Weights of a small masked image model.
Model: 48-pixel images, decoder width 192, decoder layers 3.
Training: ademamix at rate 0.00055, 12300 steps, batches of 128.
Data: 44167 training examples, 35.6 epochs.
Rows from block 8 of the encoder of a small masked image model, named by matrix and row number. Rows with one number belong to one neuron. Each number is 128 + 24 x the weight over its row's rms, rounded and kept within 0 to 255. All counts start at 0. Numbers have three digits each.
After each neuron's rows are labels from the 100 images, of 14976, where the neuron reaches its highest value: "strongest on" is what is common among them. Only what is clearly more common there than usual is listed. The data: telescope images of galaxies (Galaxy Zoo DECaLS).
# fc1: MLP up (encoder.blocks.8.mlp.fc1.weight, 1024x256), inputs 172-255
# fc2: MLP down (encoder.blocks.8.mlp.fc2.weight, 256x1024, transposed), outputs 172-255

fc1.201:128128128128128128128255128128128128128128128128128128128128128128128128128128128128128128128128128128128128128128128128128128128128128128255128128128128128128128128128128128128128128128128128128128128128128128128128128128128128128128128128128128128128
fc2.201:106110111149164119132123107147148134165151141133103098141121117135095114165158147140097115116181150119160100097087095151113115111121117181117110109128118089117122145115146081152115128123101168157174117128135116083159134138128116148101155119142102134142
strongest on: roundness: round

fc1.188:128167128103128176128128128164128128128152128128102083128128091154128157087128084128128091128154177128128128128103128128128157128128128128128174159128095103128154128061214154128128128178102158128103097128128128128162153128128128197128128092104128128128
fc2.188:128128128128128128128128128128128128128128128128128128128128128128128128128128128128128128128128128128128128128128128128128128128128128128128128128128128128128128128128128128128128128128128128128128128128128128128128128128128128128128128128128128128128
strongest on: bulge size: small

fc1.371:158128114146128099114104128111114113128128128128128154161128151103090104160128156142128149100095111128128158128150128128128128128118128128128086128128128143128099128163052101128128128067155106128162128128128149099128128128128128042128155185144128140128
fc2.371:067128128128128128128128128128128128128193186128128128128128128128128128128128128128068128128187128128128080189128128128128057128128128128128128128128128060128128128128128128128128128128128128128128128128128128128066128128128128128128128047128128128128
strongest on: edge-on disk: yes

fc1.564:128128128128128128128128128128206128128128128128128128128128058128128128082128071128128128128128128128128128128128128128128128128128128128128178128128128128128200128077215128128128128190128128128128128128128128128128128128128128195128128074128128128128
fc2.564:128128128128128128128128128128128128128128128128128128128128128128128128128055128128128128128057128128128128128128189128128128128128128052128128128128128128128128128128128208128128128128128128128068128128128128128128128128128128128128128128128128128128
strongest on: shape: featured or disk; edge-on disk: no; spiral arms: yes

fc1.696:128128128128128128128128128128128128128128128128128128128128128128128128128128128128128128128002128128128128128128128128128128128128128128128128128128128128128128128128128128128128128128128128128128128128128128128128128128128128128128128128128128128128
fc2.696:128128128128128128128128128128128128128128128128128128128128128128128128128128128128128128128128128128128128128128128128128128128128128128128128128128128128128128128128128128128128128128128128128128128128128128128128128128128128128128128128128128128128
strongest on: shape: star or artifact

fc1.202:128128128128000128128128128128128128128128128128128128128128128128128128128128128128128128128128128128128128128128128128255128128128128128128128128128128128128128128128128128128128128128128128128128128128128128128128128128128128128128128128255128128128
fc2.202:128128128128128128128128128128128128128128128128128128128128128128128128128128128128128128128128128128128128000128128128128128128128128128128128128128128128128128128128128128128128128128128128128128128128128128128128128128128128128128128128128128128128
strongest on: shape: featured or disk; edge-on disk: no; bar: no

fc1.693:128128128128128128128128128128128128128128072128128051128128128128128128128128128128128128194128055128128128128128128128128128255128128128128128128128128128128215055128128128128128128128128128128128128128128128211128128128128211056128128128128128128128
fc2.693:165128128128100128128128128094080128099079128128128128128128128128170128095095128128128128128058071128128166157182160128128128128128128090128128173128128165128128128128128177128128128128154067096085128128128128128098128128128128128166128128098161128128
strongest on: roundness: round

fc1.623:128128128128128154128128104086081106174128128093128151128128165128106128155128128128128156097104128128128188128128128128159128128089099128128085128155128128128077128163102109147128128086149099128179104128128150110128128128128128064128160164128128151128
fc2.623:128239128128128128128128128128128128128128128128128255128128128128128128128128128128128128128000128128128128128128128128128128128128128128128128128128128128128128128128128255128128128128128128128128128128128128128128128128128128128128128128128128128128
strongest on: shape: featured or disk; edge-on disk: no; spiral arms: yes

fc1.436:135097128170128089128112128107097096138108128128128139128137168112116108175142177146128144128108096128116149128145110128128128141128110128125074109128128139147096128177040097144142118077162120145161128128109128101128128138114118058109144149128128143112
fc2.436:096110113143155117128128119147151128170152144128100106133124113133097114162157144143097116120180155117163102100089095146112111114121128178112113114123117087112123139119147083153116128128104164158168121128128121092148134137122109154100156116140101128152
strongest on: spiral arms: yes

fc1.731:128128154105128186128159128149180128128152128128128085128128090175128156103128083128128101128128150128128128128099128128128128128152128128156176128128128128128159128066209128128128128176106128106103106150128128155175128128160128225128128092128128128128
fc2.731:128128128128128128128128128128128128128128128128128128128128128128128128128128128128128128128128128128128128000128128128128128128128128128128128128128128128128128128128128128128128128128128128128128128128128128128255128128128128128128128128128128128128
strongest on: shape: star or artifact

fc1.423:128128128128128128128128128128128128128128128128128128225128128128128128128128128128128128128128128128128128128128128128128128128128128128128128128128128128039128128045128128128128128128128128128128128128128128128128128128128128128128128128128128128128
fc2.423:128174128128086128128128128128128128074128128128128171128128128128128128128087128128128128128057128128072128240188128128128128128128128072128128128128128167128128128128128189063128128128128128128052128128128128184023128128128128128128128128128128128128
strongest on: edge-on disk: no; spiral arms: yes

fc1.519:128194128128128171128128079128174174128162128128128128128128088183128128099075069128128104128161128128128128128128128128128128128128128128128213128128128128128149128099186128128084128170128128128128128128128128128128153080128128162162072128128128110128
fc2.519:093128103128163114128128113145140128154155145144096113128128128128101116169164151145100114128166150114159102095099097147106116128128128167111108111128128089128113128128128077150109128128109158150164128128128107085154128144128107146093156110128106144146
strongest on: spiral arms: yes

fc1.33:128128128128128206128128128128128128128128128128128128128128128128128128128128128128128128128128128128128128128128128128128128128128128128128128128128128128128128002128128128128128128213128128128128128128128128128128128128128128128235128128128128128128
fc2.33:128128128094088128128128194128128128128081128128128181128128128128185128088084128128167128128089128128090164128170128128128169128128128075128128128128128128128128128128086173128128128128128063128068128128128128186128128128128128128128128128128128128128
strongest on: edge-on disk: no; spiral arms: yes

fc1.663:128128128128128128128128128128201128128128128128128128128128055194128128128128128128128128128128128128128128128128128128128128128128128128128128128128128128128235128128211128128128128128128128128128128128128128196128128128128128128128128128128128128128
fc2.663:128128128128128128128128128128128128128128128128128128128128128128179128076078128128128128128128128128072128128128184128128128128128128080128128128128128173128128128128128182128128128128128068128079128128128128180128128128128128128128128128128177128128
strongest on: shape: featured or disk; edge-on disk: no; spiral arms: yes

fc1.281:128167144099128168128148128153169139128142128142128128128104089167128137096117093117128113128164151128128112128112128141140128128140154128150167128116117128097164128093207140110106144174096150120093128128148128154128141105128137194155096097128128109128
fc2.281:128128110128165128128128128128128128158128128128095101128128128128095105186167154128086128128174128128128128088105104150098128128128128150128128106128128097128098128128128080128128128128128128183160128128128128087179128128128104162084161128102128159148
strongest on: edge-on disk: no; spiral arms: yes; spiral winding: tight

fc1.242:128128128177128089128128128101082128179128128128128152128128142128128128209128128128128128128099080128128156128128089128128128128128128128128061128128128128162049128168072074128128128076154128128146128128128128128128128128128128050128128187128128128128
fc2.242:103128109153154128128128093154143147157157143139107111128128128128094128156161148145100128128159150117154100100099093156114128128117115172109105102128128088128128128128146095156109128110106178140174128128137128087143128140128112128113159110150092128141
strongest on: shape: featured or disk; edge-on disk: no; spiral arms: yes

fc1.540:147168159092128158128128128128150128128154128128128128128103089163128128084108085128128110128128158128128128128128128128128128155128154088153168128128128128088169128098202128113108128169102128109097128106151148170128152109128157199146101100128128090128
fc2.540:128128128082072128128128176128128128128128128128128128128128128128128128128128128128128128128128128128066190128128193128128128128128128044128128128128128186128128128128128128128128128128128059128070128128128128225128128128128128128128128128068209128128
strongest on: edge-on disk: no; spiral arms: yes

fc1.719:128098128152128079128109128096098094128110128112128165128142166105128107169157172128128158128088083128116144128152111128128128128108128128109077113128128140150112108184035114135155103077168110128146148128128128107128108144112128055117148154128128128117
fc2.719:115098128168156128128128111151151128167153128128093096147128128137088128163161139134104113116180154128161103100089087153128118103113106183128116103118118083118128147113142090153114128115093175151186110128140128082146128142128113133121155128149099128128
strongest on: shape: star or artifact

fc1.682:128128128128128128128128128128128128128128128128128128128128128128128128128128128128128128128128128128128128128128018128128128128128128128128128128128128128128128128128000128128128128128128128128128128128128128128128255128128128128128128128128128128128
fc2.682:104101112152152128128128117149155128168151147128106107128118110140096117165158142138100116119177155118162097091088094143112112109128128176115106105117116085113128148128147089152128128128099169152175128128128128084153128128128111153103157118147094128147
strongest on: shape: featured or disk

fc1.148:128164128083128166128128128128148153128157128166128105128107101164157128099107091128128106128158128128128128128097128128128128128154159128155175128128108128128162128076201128128128128174095128128087128128128128154128128098128128194161101080128128128128
fc2.148:128128128128128128128128128128128128128128128128128128128128128128128128128128128128128128128128128128128128000128128128128128128128128128128128128128128128128128128128128128128128128128128128128128128128128128128255128128128128128128128128128128128128
strongest on: spiral arms: yes

fc1.70:128162128102128150128157128151164151128128128147128107128113077162145149087128097105142113139163146128128117128103128146128128128144152128161182128112128128118163115081195143128111128185100153115102141128139128165128128111128143192157091105128128105128
fc2.70:105109113153157120128121111147151133167150145128101102138122118137096114166158144136099118115179155118158102091089094152113115111121118180115108108120121089119121148117143085151117128116100169152175122128128116086162137135128118147101154128148097128144
strongest on: roundness: round

fc1.32:128095128151128099128128128099128128128128128128128128128128164097128128128194173155128149128079090128128128128158128128128128155128128128128089128128128128128099103192055128128158128096171085128160128156101128128128128157128128059079128128128128128128
fc2.32:128128128128128128128128128128128128199128128128128055128128128128055128128128128128128128128189128128128128128052128128128128128128128206128128128128128128128128128128128087128128128128128205128128128128128128079184128128128128128128128128128128128128
strongest on: shape: star or artifact

fc1.113:128128128102128128152169159168153128091128107148128096103112101128158142086128128128128102179162128128128083128103128139128128128153128128143179128128128128128167102107160161128128128159116128114092128128146128177128128106128128180164094086128128089128
fc2.113:085128096159163105128128104128128153128150128153110128092128128128106128167128148153128128128128128128128128106128088128091128150128128157090086128128128102128128128128128095147097128128128157128169155153128112086128128128100128096107157128128093128161
strongest on: roundness: round

fc1.198:128128128128128128128101128096087128128093128128128128128128161128128128158166128128128172067128128128128128128128128176128128128128128128128071128165092128128128128128053103128128128091169128128161128087097128128128128128128128128095128185178128171128
fc2.198:128128128128128128128128128128027128128056128128128128128128128128128128128128128128128128128128043128128128128128128128128128128128128128128128128128128128128128128128128128128128128128128128128128128128128128128128128128128128128128128128128128128128
strongest on: spiral arms: yes; bar: no

fc1.134:128128105175128128094128099098087128153128128091128167128128160128128106171128128128128128128128082128128128128128128128128128128128128153093097128128128128128068128155061108128128128055157128128158128128084128110128128128110128035092155177145128164156
fc2.134:092144102150156128128128096146128142128165148128105110128128128128094128169155154128095128128151150110149098128101100149128109158128128164100107102128128093128128128128143099148105128128128175128173128128128128096128128128128112128101150099128108128144
strongest on: shape: featured or disk; edge-on disk: no; spiral arms: yes

fc1.283:128128128128128128128128128128255128128128128128128128128128128128128128128128128128128128128128128128128128128128128128128128128128128128128128128128128128128128128128234128128128128128128128128128128128128128128128128128128128128128128128128128128128
fc2.283:128128128128128128128128128128128128128128128128128128128128128128128128128128128128128128128128128128128128255128128128128128128128128128128128128128128128128128128128128128128128128128128128128128128128128128128000128128128128128128128128128128128128
strongest on: bulge size: small

fc1.762:128153128095128191128128128156160128109128128152128128128128068154128138067102069128128128151162154128128102128128128151128128128128128128170179128128101128103128153076195128096089146172089128128105128128128128139128157128155128212159091089128128128144
fc2.762:106110107157164128128128098157143128164158128128109093147128128128089113168166128144098113128178154117154101115092094153128114128109110174128108105128128097113128128114143081148117128113111173150183113128144128081145128128128128128101158128149103128142
strongest on: spiral arms: yes

fc1.322:128128128128128128128128128128128128128128128128128128128128128128128128128128128128128128128128128128128128128128128128128128128128128128128128128128128128128128128128128128128128128128128128128128128128128128128128128128128128128128128128128128128128
fc2.322:128128128128087128128128160128128128128128128128169128128128128128165128093092128128167128128085128128094128128170128094128128128128128077128128128128128170128128128128128173128128128128128079090065128128128128173128128128128128128128085128128128128128
strongest on: shape: featured or disk; edge-on disk: no; bulge size: small

fc1.476:128197128128128128128179128162128128128128128128128081128128060128128128085128128128128093128128128128128128128128128128128128128128128128128185128128128128128128128099237128128078172189098144128128128128128128128128128128128128183178128088128128128128
fc2.476:100111107148165112128128112143147128167149128128101105128128128128095110168164145145093128128173153128157102087091099157114128128128128179128103108128128081128128128128128076151113128128102154158165128128128128086165128128128128128096160128146100128147
strongest on: roundness: round

fc1.485:136101117155128098122109128096106098144111128112128163134137169101122111169139160148128156111099091128128149114144113128123128128110108128109082128143135146153096128175051119153144128068175110137167128128111128112128115148117122069110148175128128148128
fc2.485:104114113152158120128128105149148135158153144128104104135128122128098117161163145140100117121173154114161103093095088151114115117116117177115108109123122089116128142122142091152116128117101168149183120128128118086154134139128114138106163117148097135139
strongest on: shape: star or artifact

fc1.301:128128128128128128128128128128128128128128128128128128128024128128128128128128128128128128202128039128128128128128128128128128128128128128128128128128128128128238128128128128128128128128128128128128128128128128128128128128128128128251128128128128128128
fc2.301:128175128128128128128128128128050128080128128128128128128128187077128128128128128128128128128041128128128184197196128128128128182128128067128128128128174182128128078128128176128128128128128047077073128128073128194075128128128128128128128128128128128128
strongest on: roundness: round

fc1.624:128177128095128176128128128159128128128128128128128128128128084168128128100100087128128128128152128128128128128128128128128128128128128128128193128128109128128152128091203128128104128175093154128093128128128128128128128098128148216157102082128128128128
fc2.624:128090128165161128128128098155148128172152128128103088159128128128088128168166128128109113113181148128156096081077092157128128101102114192128107100128128089112128149114128090149128128128100177151188101128128128071162128128128128140106160128159103128128
strongest on: edge-on disk: no; bulge size: small

fc1.226:128128128083128202128128128128128128128190128128128128182077128128128128052128067128128128128128176128128173128128128128128128128128128128128128128128128128082128128128168128073128128184128128128128128128199128128128189128128128206128082068128128128128
fc2.226:128128128128128128128128128128128128128128128128128128128128128128128128128128128128128128128128128128128128128128128128128128128128128128128128128128000128128128128128128128128128128128128128128128128128128128128128128128128128128128128128128128128128
strongest on: shape: star or artifact

fc1.489:079128128072128128128128128128173128128128128128128128128128085183128128069128128128128128128128176128128128128128128128128128128128128128170220128128128128128128128128219128128128128221128128128128128128171128128128128128128128221128128086088128128128
fc2.489:128128128128128128128128128128128128128128128128128128128128128128128128128128128128128128128128128128128128128128128128128128128128128128128128128128128128128128128128128128128128128128128128128128128128128128128000128128128128128128128128128128128128
strongest on: bulge size: small

fc1.45:128099128157128128102128105107128128156160128105128128128128163128128128161156155128128128097101095128128170128128128128128128128076108128128074128128128128158080128157098128152128128094161103128185099160113128096128128152128128128128159128128161128128
fc2.45:128128128128128128128128016128128128128128128128128128128128128128128128128128128128128128128128128128128128128128128128128128128128128128128128128128128128128128128128128128128128128128128128128128128128128128128128128128128128128128128128128128128128
strongest on: edge-on disk: no; spiral arms: yes; spiral winding: tight

fc1.233:128128128234128128128128128128128128128128128128128128128128128128128128128218128128128128128128128128128128128128128128128128128128128128128128128128128128220128128128128128128128128128128128128128128128128128128128128128128128000128128128128128128128
fc2.233:032128128128128128128128128128128128211128128128042128128128128128128128128128128128128128128196128128128128056128128128128128128128128128128128128128128128128128128128128031128128128128128128128128128128128128128128128128128128206128128128060128128128
strongest on: bar: no

fc1.86:128128128128128128128128128128128128128128128128128128128128128128128128128128128128128128128128128128128128000128128128128128128128128128128128128128128128128128128128128128128128128128128128128128128128128128128128128128128128128128128128128128128128
fc2.86:167128128128083128128128128128128128128128128128128128128128128128170128073083128128168128128061128128082128128167180128128169128128128063128128128128128172128128128128128173128128128128128074128080128128128128185128128128128128128182128128128167128128
strongest on: bar: no

fc1.204:128082128128128055128128128128128128128128128128128128128128187087128128187159191128128128128103084128128128128128096128128128128128089128128086128128128128128128094184033128128128128063173128128156128128128128091128098128128128055128128170128128128128
fc2.204:128128128128128128128128128128128128255128128128128128128128128128128128128128128128128128128248128128128128128009128128128128000128128128128128128128128128128128128128128128128128128128128128128128128128128128128128128128128128128128128128128128128128
strongest on: roundness: round

fc1.604:128128128128128083128128128094078094166128128128128128128128128128128128128128128172128128128098128128128167128128128128128169128128096128128128128128128128128083128128058128128128128088198128128165128128128128080128128128128128128128128168171128128128
fc2.604:128128128128128128128128128128128128128128128128128128128128128128128128128128128128128128128128128128128128128128128128128128128128128128128128128128128128128128128128128128128128128128128128128128128128128128128255128128128128128128128128128128128128
strongest on: shape: featured or disk; edge-on disk: no; bar: no

fc1.208:128128128128128128128128128128128128128128128128128128128128128128128128128128128063128128215128128128128128128128128128128128128210128128128128128128128207128237128128128221128128128128128128128128128128128128128128128128128128128128128128128128128034
fc2.208:128128128128128128128128128128128128128128128128128197128128128128128128128128128128128128128018128128059128128220128128128128128128128060128128128128128128128128128128128214128128128128128128128128128128128128128128128128128128128204128128128128128128
strongest on: shape: star or artifact

fc1.243:117152149092128154139148139158165154113141121149128100128113092148146142090128099117128103148156148128128099128107136128128139128156149128146173128114121114113167128086197146109117136183095152110090128128144128160144141111135141202149101091119128110119
fc2.243:128128128128128128128128128128128128128128128128128128128128128128128128128128128128128128128128128128128128000128128128128128128128128128128128128128128128128128128128128128128128128128128128128128128128128128128255128128128128128128128128128128128128
strongest on: spiral arms: yes

fc1.607:115165147091128175128150128158159144128141128128128104128111094159128156087113095123128098128149168128128128118111143128134146120133141128157182149122107118113156134087202143115115146183096132128102118128142128157139144113140135212141104088111134114128
fc2.607:128095128158161128128128104155152128157160128128101085157104128128091128154161128128107117110173165112148106093082083157128115092099112197128128104128128078115128144100128092150128128113090173159187107128142128084147128128128128145115157128153096128128
strongest on: shape: featured or disk; edge-on disk: no; spiral arms: yes

fc1.601:128091128162128085128128128092128101164128128128128128128128153128089128185128154128128128091128128128128164128128128128128128128128105128128072128128128128128068128172076128159128128083128128128163128128128128092128128128128106071079166159128128128128
fc2.601:128128128128128128128128128128128128128128128128128128128128128128128128128128128128128128128086128128128128208128128128128128128128128070128128128128128179128128128128128128128128128128128063128042128128128128198034128128128128128128128128128128128128
strongest on: spiral arms: yes; bulge size: small

fc1.251:128128128128128255128128128128128128255128128128128128128128128128128128128128128128128128128128128128128128128128128128128128128128128128128128128128128128128128128128255128128128128128128128128128128128128128128128128128128128128128128128128128128128
fc2.251:160128128106101128128128128101106128099103128128155156128128128128163128091092103128161128128087103128090128160158173100128128128128128080128128128128128174128128128128128174095128128128155085099070128128128128181092128128128128101128097128128156128128
strongest on: spiral arms: yes

fc1.282:128128128128128128128128128128128128128128128128128128128128128128128128021128018128128128128128128128128128128128128128128128128128128128128128128128128128128211128128128128128128128128128128128128128128128128128128128128128225206128128128128128128128
fc2.282:163128159128090128128128165128097128090128128128128128128128128128158128094088128128166128128075098128091157128160162094128128128128128077128128157128128188128128128128128169128128128128128079128093128128128128168128128128128128128163100128128169128128
strongest on: roundness: round

fc1.565:128104128159128097105128111096105110128109128128128151128128156108128100162128172128128159128094101128128148128128128128128128128105128128107079128147128133167086128166061108146128110078155110128159128140107128101128111150128128036128141164148128148128
fc2.565:100128112149156128128128089146128143147160128128108102128128128109077128158165153146101128128148154102157096091106093156128128128128128173107111114128128093128128128128144097157114128128112171128184128128128128083150128128128113128128152115144098128128
strongest on: edge-on disk: yes; roundness: cigar-shaped

fc1.530:128088128175128086101106128094112087128128128104128128128139151093128095182153170138128165128104097128128128128135128128128128148128114143117088128128128128128092115178063128128148128066146110128155128128101120102128128153128128045111155146128108128128
fc2.530:102105117148156119128128105149149132169153138128101104136123114136090115159165146142095120119175156119161098100086096154115113112118117178116111109121116087114128142119150079153115128121101171150175117128135119082150137139128112148107154119144097133143
strongest on: shape: featured or disk; edge-on disk: no; bulge size: small

fc1.111:128128128128128128128128171128181128128128128128128051128064076128128128080128069128128128128128128128128128128128128128128128128128128128128180128128128128128128128128186128128128128184128128082128128128128128128128128128128236128128054128128128128059
fc2.111:078128128128128128128128128128128128128128128128128173128128128128128128180128170128084128128128128128128128128128128128088128128128128128128072128128128065128128128128128128128128128128084128128128128128084128128128128128128128166128128128128128128166
strongest on: roundness: round

fc1.135:128128128128128128128128128128128128128128128128128128128128128128128128128128128128128128128255128128128128128128128128128128128128128128128128128128128128128128128128128128128128128128128128128128128128128128128128128128128128128128128128128128128128
fc2.135:128128128064128128128128217128128128128128128128128128128128128128190128128128128128128128128128128128128128128128128128128128128128128128128128128128128128128128128128128128128128128128128042128027128128128128191128128128128128128128128128128128128128
strongest on: bar: no

fc1.614:128128128128128079128128128128128128128128074128128085128128128128128128128128128128128128198128128128128128128128128128128128190188128128128128128128210201128128097128128128128128128128128128128128128128128128128128128128128128128128041128128128128128
fc2.614:128128128128128128128061128128128128037128128128128128128205128066128128128128128128128128128037128128128128215230216128128128128128128073128128128128128128128128128128128202128128128128128047128128128128128128128128128128128128128128128128128128128128
strongest on: roundness: round

fc1.629:158128128149128106099079128089104128139128145128128176160128146105106128153128147143128181089078128128128183128162111128154128128128128128128107128128128128128092128147080128143128128063146128128182128100128156087128128128128128065083149162156128128128
fc2.629:101115114156160128128128097159155138157165148128115101144128128128092117159155141128105128128172165111158102093099095151128110128109128176128113099128128091128128147128145089157110128106092172140184128128128128085148128128128128128105155104154103128145
strongest on: spiral arms: yes

fc1.401:128081128168100128128108151087128102128128128128128128128151148092128128151152128128128159128086088128128128128128128128128128158128128128128080128128166175128128100188050128163156128088169094128169128128128105128162128156128128060109128128128128128088
fc2.401:102128111147162128128128092149149142154152142144112107128128128128098128165160150143106128128160151128154103082099094154112128128128108170111106105128128092128128128128142089155113128116112172142175128128128128082168128128128115128113153110143096128140
strongest on: shape: star or artifact

fc1.189:128195161128128159128128128161153128128128128128128088128128071128128128116128108128128128128159128128128128128090128128128175128128128128128188128128128094128153128128199128128094128211087171104095128128128128128128128128128128190152128128128128106128
fc2.189:109102119152164128128128103155150128171151137128102092146128128128094115168164138137100117116178156120159099087085095151128120106113115181121111106128128087114128147114145085152118128128102168151179110128128128077160128137128118144104156128146102128137
strongest on: shape: featured or disk; edge-on disk: no; spiral arms: yes

fc1.506:128095128168128097117108128098101111147118128115128136128138169101113112158139165150128148116090100128128159105141116128128128140109101128109079128151144146151089128170057128155128128080167102137179128128109128113128115149128128062104140174145128148106
fc2.506:111104116153161120128128106148153135162152143135107098141117119139097117164158145137103114113178152120158100093092091153117116111117112185120108107128115089118121147116146085151113128120101172156178117128137117081157133139128117145105153120147101134141
strongest on: shape: star or artifact