From a checkpoint of a small masked image model.
Data: trained on telescope images of galaxies (Galaxy Zoo DECaLS), 44167 training examples.
Rows from block 8 of the encoder of a small masked image model, named by matrix and row number. Rows with one number belong to one neuron. Each number is 128 + 24 x the weight over its row's rms, rounded and kept within 0 to 255. All counts start at 0. Numbers have three digits each.
After each neuron's rows are labels from the 100 images, of 14976, where the neuron reaches its highest value: "strongest on" is what is common among them. Only what is clearly more common there than usual is listed. The data: telescope images of galaxies (Galaxy Zoo DECaLS). In brackets: how many of the 100, against the usual share in percent.
# fc1: MLP up (encoder.blocks.8.mlp.fc1.weight, 1024x256), inputs 172-255
# fc2: MLP down (encoder.blocks.8.mlp.fc2.weight, 256x1024, transposed), outputs 172-255

fc1.67:128094128143128106128128128080109128128099128128128176128128160100128083128128166128128163128093088128108128128162128128128128167128128128128128128162144150128099096185050128128128128081167098128158128128128128128128128164128128041128128174128128128128
fc2.67:110108128155158128128128100153144137162155128128102103140128128128092118160162142136104128128170154113162100092093092159114118113113117176117109106128128091117128141114145088156114128115100176150186128128141118071147128143128116139112157117148100128140
strongest on: roundness: cigar-shaped (28 vs 8.1)

fc1.734:128096128179128089128093128102105097128128128128128145128146179084128091185128160128128161128087094128128128128128128128128128128128107128128090128128150128148095128177044128128148110078153107137146128128128128096128107152128128021128128161128108155128
fc2.734:115090128154150128128128106155152128172162128128096101141128128144088128157167128144100115128175165111162100108078088154128103099108113186128128107114128084113128147101147085149128128128098176152174117128128128078128128128128128151115151128161094128141
strongest on: roundness: cigar-shaped (27 vs 8.1)

fc1.415:128128128128128128128153128128155128128152128128128081128128080165128128107128091128128096170128128128128128128128128128128128128128128128128186128128128128128175128094238156128128128181097128087128128128173128128128156128128168185128128053128128128128
fc2.415:128128128176164128128128101128128128177128128128099097128128128128082128156128128128128128128167159128164128081077096128128128128128095200128128128128128083128128128128128083170128128128096173128193128128128128067161128128128128128128163128166128128128
strongest on: roundness: round (58 vs 20.3)

fc1.116:128128128128128128097093128070078128160128128108128128159128128128094128128087128162128128078082128128128177128175128128128128128084128128159097128128128128128090128128128128128128128062167128128166128097128163102128155128160108081128128128128128162128
fc2.116:097128104128161128128128128128151128162151148128099111128128107128099128169146148128100128128182150128160095073089102153104128128128128173128128106128128085128128128128128080159128128128099161154163128128128128092171128128128128162097155128128092128154
strongest on: shape: featured or disk (63 vs 30.4); edge-on disk: no (55 vs 24.7); spiral arms: yes (40 vs 18.8)

fc1.556:128075128128128039128128128065128128128128128128128128128128128128128128203128128128128128128128128128128128128128128128128128128128128128128128128128128128128128058203012128176128128071193128128128128128128128128128128188128128009128128128128128128128
fc2.556:128128128128128128128128128128128128128128128128128128128128128128128128128128128128128128128128128128128128128128128128128128128128128128128128128128128128128128128128128128128128128128128128128128128128128128128128128128128128128128128128128128128128
strongest on: roundness: cigar-shaped (47 vs 8.1)

fc1.40:128105128169128147128128094128128128162128128128128094128128128128128163161128128128128128106128128128128166128128128128128128128089074128128075160128128128191090128160128128194128128128128128128192100128094128128163128158128128089073153128128128128128
fc2.40:128162128128090128128128128089083128083128128128128173128128128087128128128090128128128128128060084128128128128183188128128128128128128055128168128128179192128128128128128181128128128128128076077086128128128128178128128128128128128169128128128128128128
strongest on: roundness: round (41 vs 20.3)

fc1.137:128106128164128077128097147096111103128105128128128154128141164097128090179142159145128158128096098128113128128141116128114128128112118128098094114138137128128099105188056117138128113083156112134157145128117128112128103141121113042115145163128111152128
fc2.137:107099128140152128128115128148145128176147139128095103143128108139082119154161143146088128116180164119170101095075087145115112094128128169128114110117114092109128156104147080151128128128098162170172110128128119087150142139128110164102160128140107128145
strongest on: roundness: cigar-shaped (33 vs 8.1)

fc1.412:128128128197179128064128128128128128128128128128128128189128128128042128128074128128128172056128128128128190128128128128128128128128173128128128128128128128128128190128128128128128128128128128128203128128128128051128128128128128128128128128128128128128
fc2.412:128128128128128128128128128128128128128128128128128128128128128128128128128128128128128128128059128128062128182195128128128128128128128065128128128128128128128128128128128192128128128128128066128128128128128128196029128128128128128128128128128128128128
strongest on: roundness: round (48 vs 20.3)

fc1.302:128128170128128163128128086106128128160128128128128159179128128128128128128128128128128128050128128128128185128128128128166128089128128128152128128163082128128077128128128128128128128128128128128128128128168128083128128128163128128128128164128128128128
fc2.302:128192128128128128128128128128128128128128128128128128014128128128128128128128128128128128232031128128128128128128128128128128197128128035128128128128173128128128128128128194128128128128128128128128186128128128128128128128128128128128128128128128128128
strongest on: shape: featured or disk (62 vs 30.4); edge-on disk: no (54 vs 24.7); spiral arms: yes (41 vs 18.8)

fc1.720:128128128128128128128128128128128128128128128128128128128128128128128128128128128128128128128128128128128128128128128128128128128128128128128128128128128128128128128128128128128128128128128128128128128128128128128128128128128255128128128128128128128128
fc2.720:158128128128083128128128128128128128128128128128165159128128128128165128088080128128171128128077128128086128128174172128128163128128128061128128128128128168128128128128128174128128128128128077128080128128128128187128128128128128128164128128128160128128
strongest on: shape: featured or disk (69 vs 30.4); edge-on disk: no (61 vs 24.7); spiral arms: yes (45 vs 18.8)

fc1.718:128167128106095181128152128156163164128128128153128108128110079167128128116104087128128095128154128128145102093116128128128128128173128128156186128128108128128128128093225128128109128170097163128085128128128128165158128089128128169170101128128128128128
fc2.718:096128103128166128128128128128128128169128146128102128128128128146128128163154152128101128128180128128164094077085084149105128128128128181128111128128109088128109148128128070154128128128111157148164128128128102088182128128128111158103152128128104128143
strongest on: shape: featured or disk (63 vs 30.4); edge-on disk: no (56 vs 24.7); spiral arms: yes (44 vs 18.8)

fc1.159:112152146105128165128145128156158148120147128141128095118111089151142151092128103108138104128155160128128110114106139128128141128148141128142173146119112110112157128083209145128117144191095149115103128137145128155143139113143137209136109084119128111128
fc2.159:128128128128128128128128128128128128128128128128128128128128128128128128128128128128128128128128128128128128000128128128128128128128128128128128128128128128128128128128128128128128128128128128128128128128128128128128128128128128128128128128128128128128
strongest on: shape: featured or disk (63 vs 30.4); edge-on disk: no (55 vs 24.7); spiral arms: yes (46 vs 18.8)

fc1.195:128128128128128128128128128128128128128128128128128128128128128128128128128128128128128128128128128128128128128128128128128128206128128128128128128128128128128228027128128128128128128128128128128128128128128128128128128128128128128128128128128128128128
fc2.195:154128128128098128128128128128128128086128128128128157128128128128162128080083128128158128128067128128096156128165167128128159128128128072128128128128128176128128128128128172128128128128155092099080128128128128174128128128128128128157100128128161128128
strongest on: roundness: cigar-shaped (43 vs 8.1)

fc1.194:128128128128128082128128128128128128128128128128128128128128128128128128184128128168128128128128083128128128128128128128128128128128128128128128128128128128128128072176080059128128128045181128128128128128128128128128073128128128043128128190128128128128
fc2.194:152128128106093128128128128104128128096098128128154128128128128128162128080085128128158128128085128128095164128160170095128152128128128080128152156128128171128128128128106164128128128128128082099078128128128128180128128128128128128161099128128160128128
strongest on: roundness: cigar-shaped (42 vs 8.1); edge-on disk: yes (31 vs 5.2)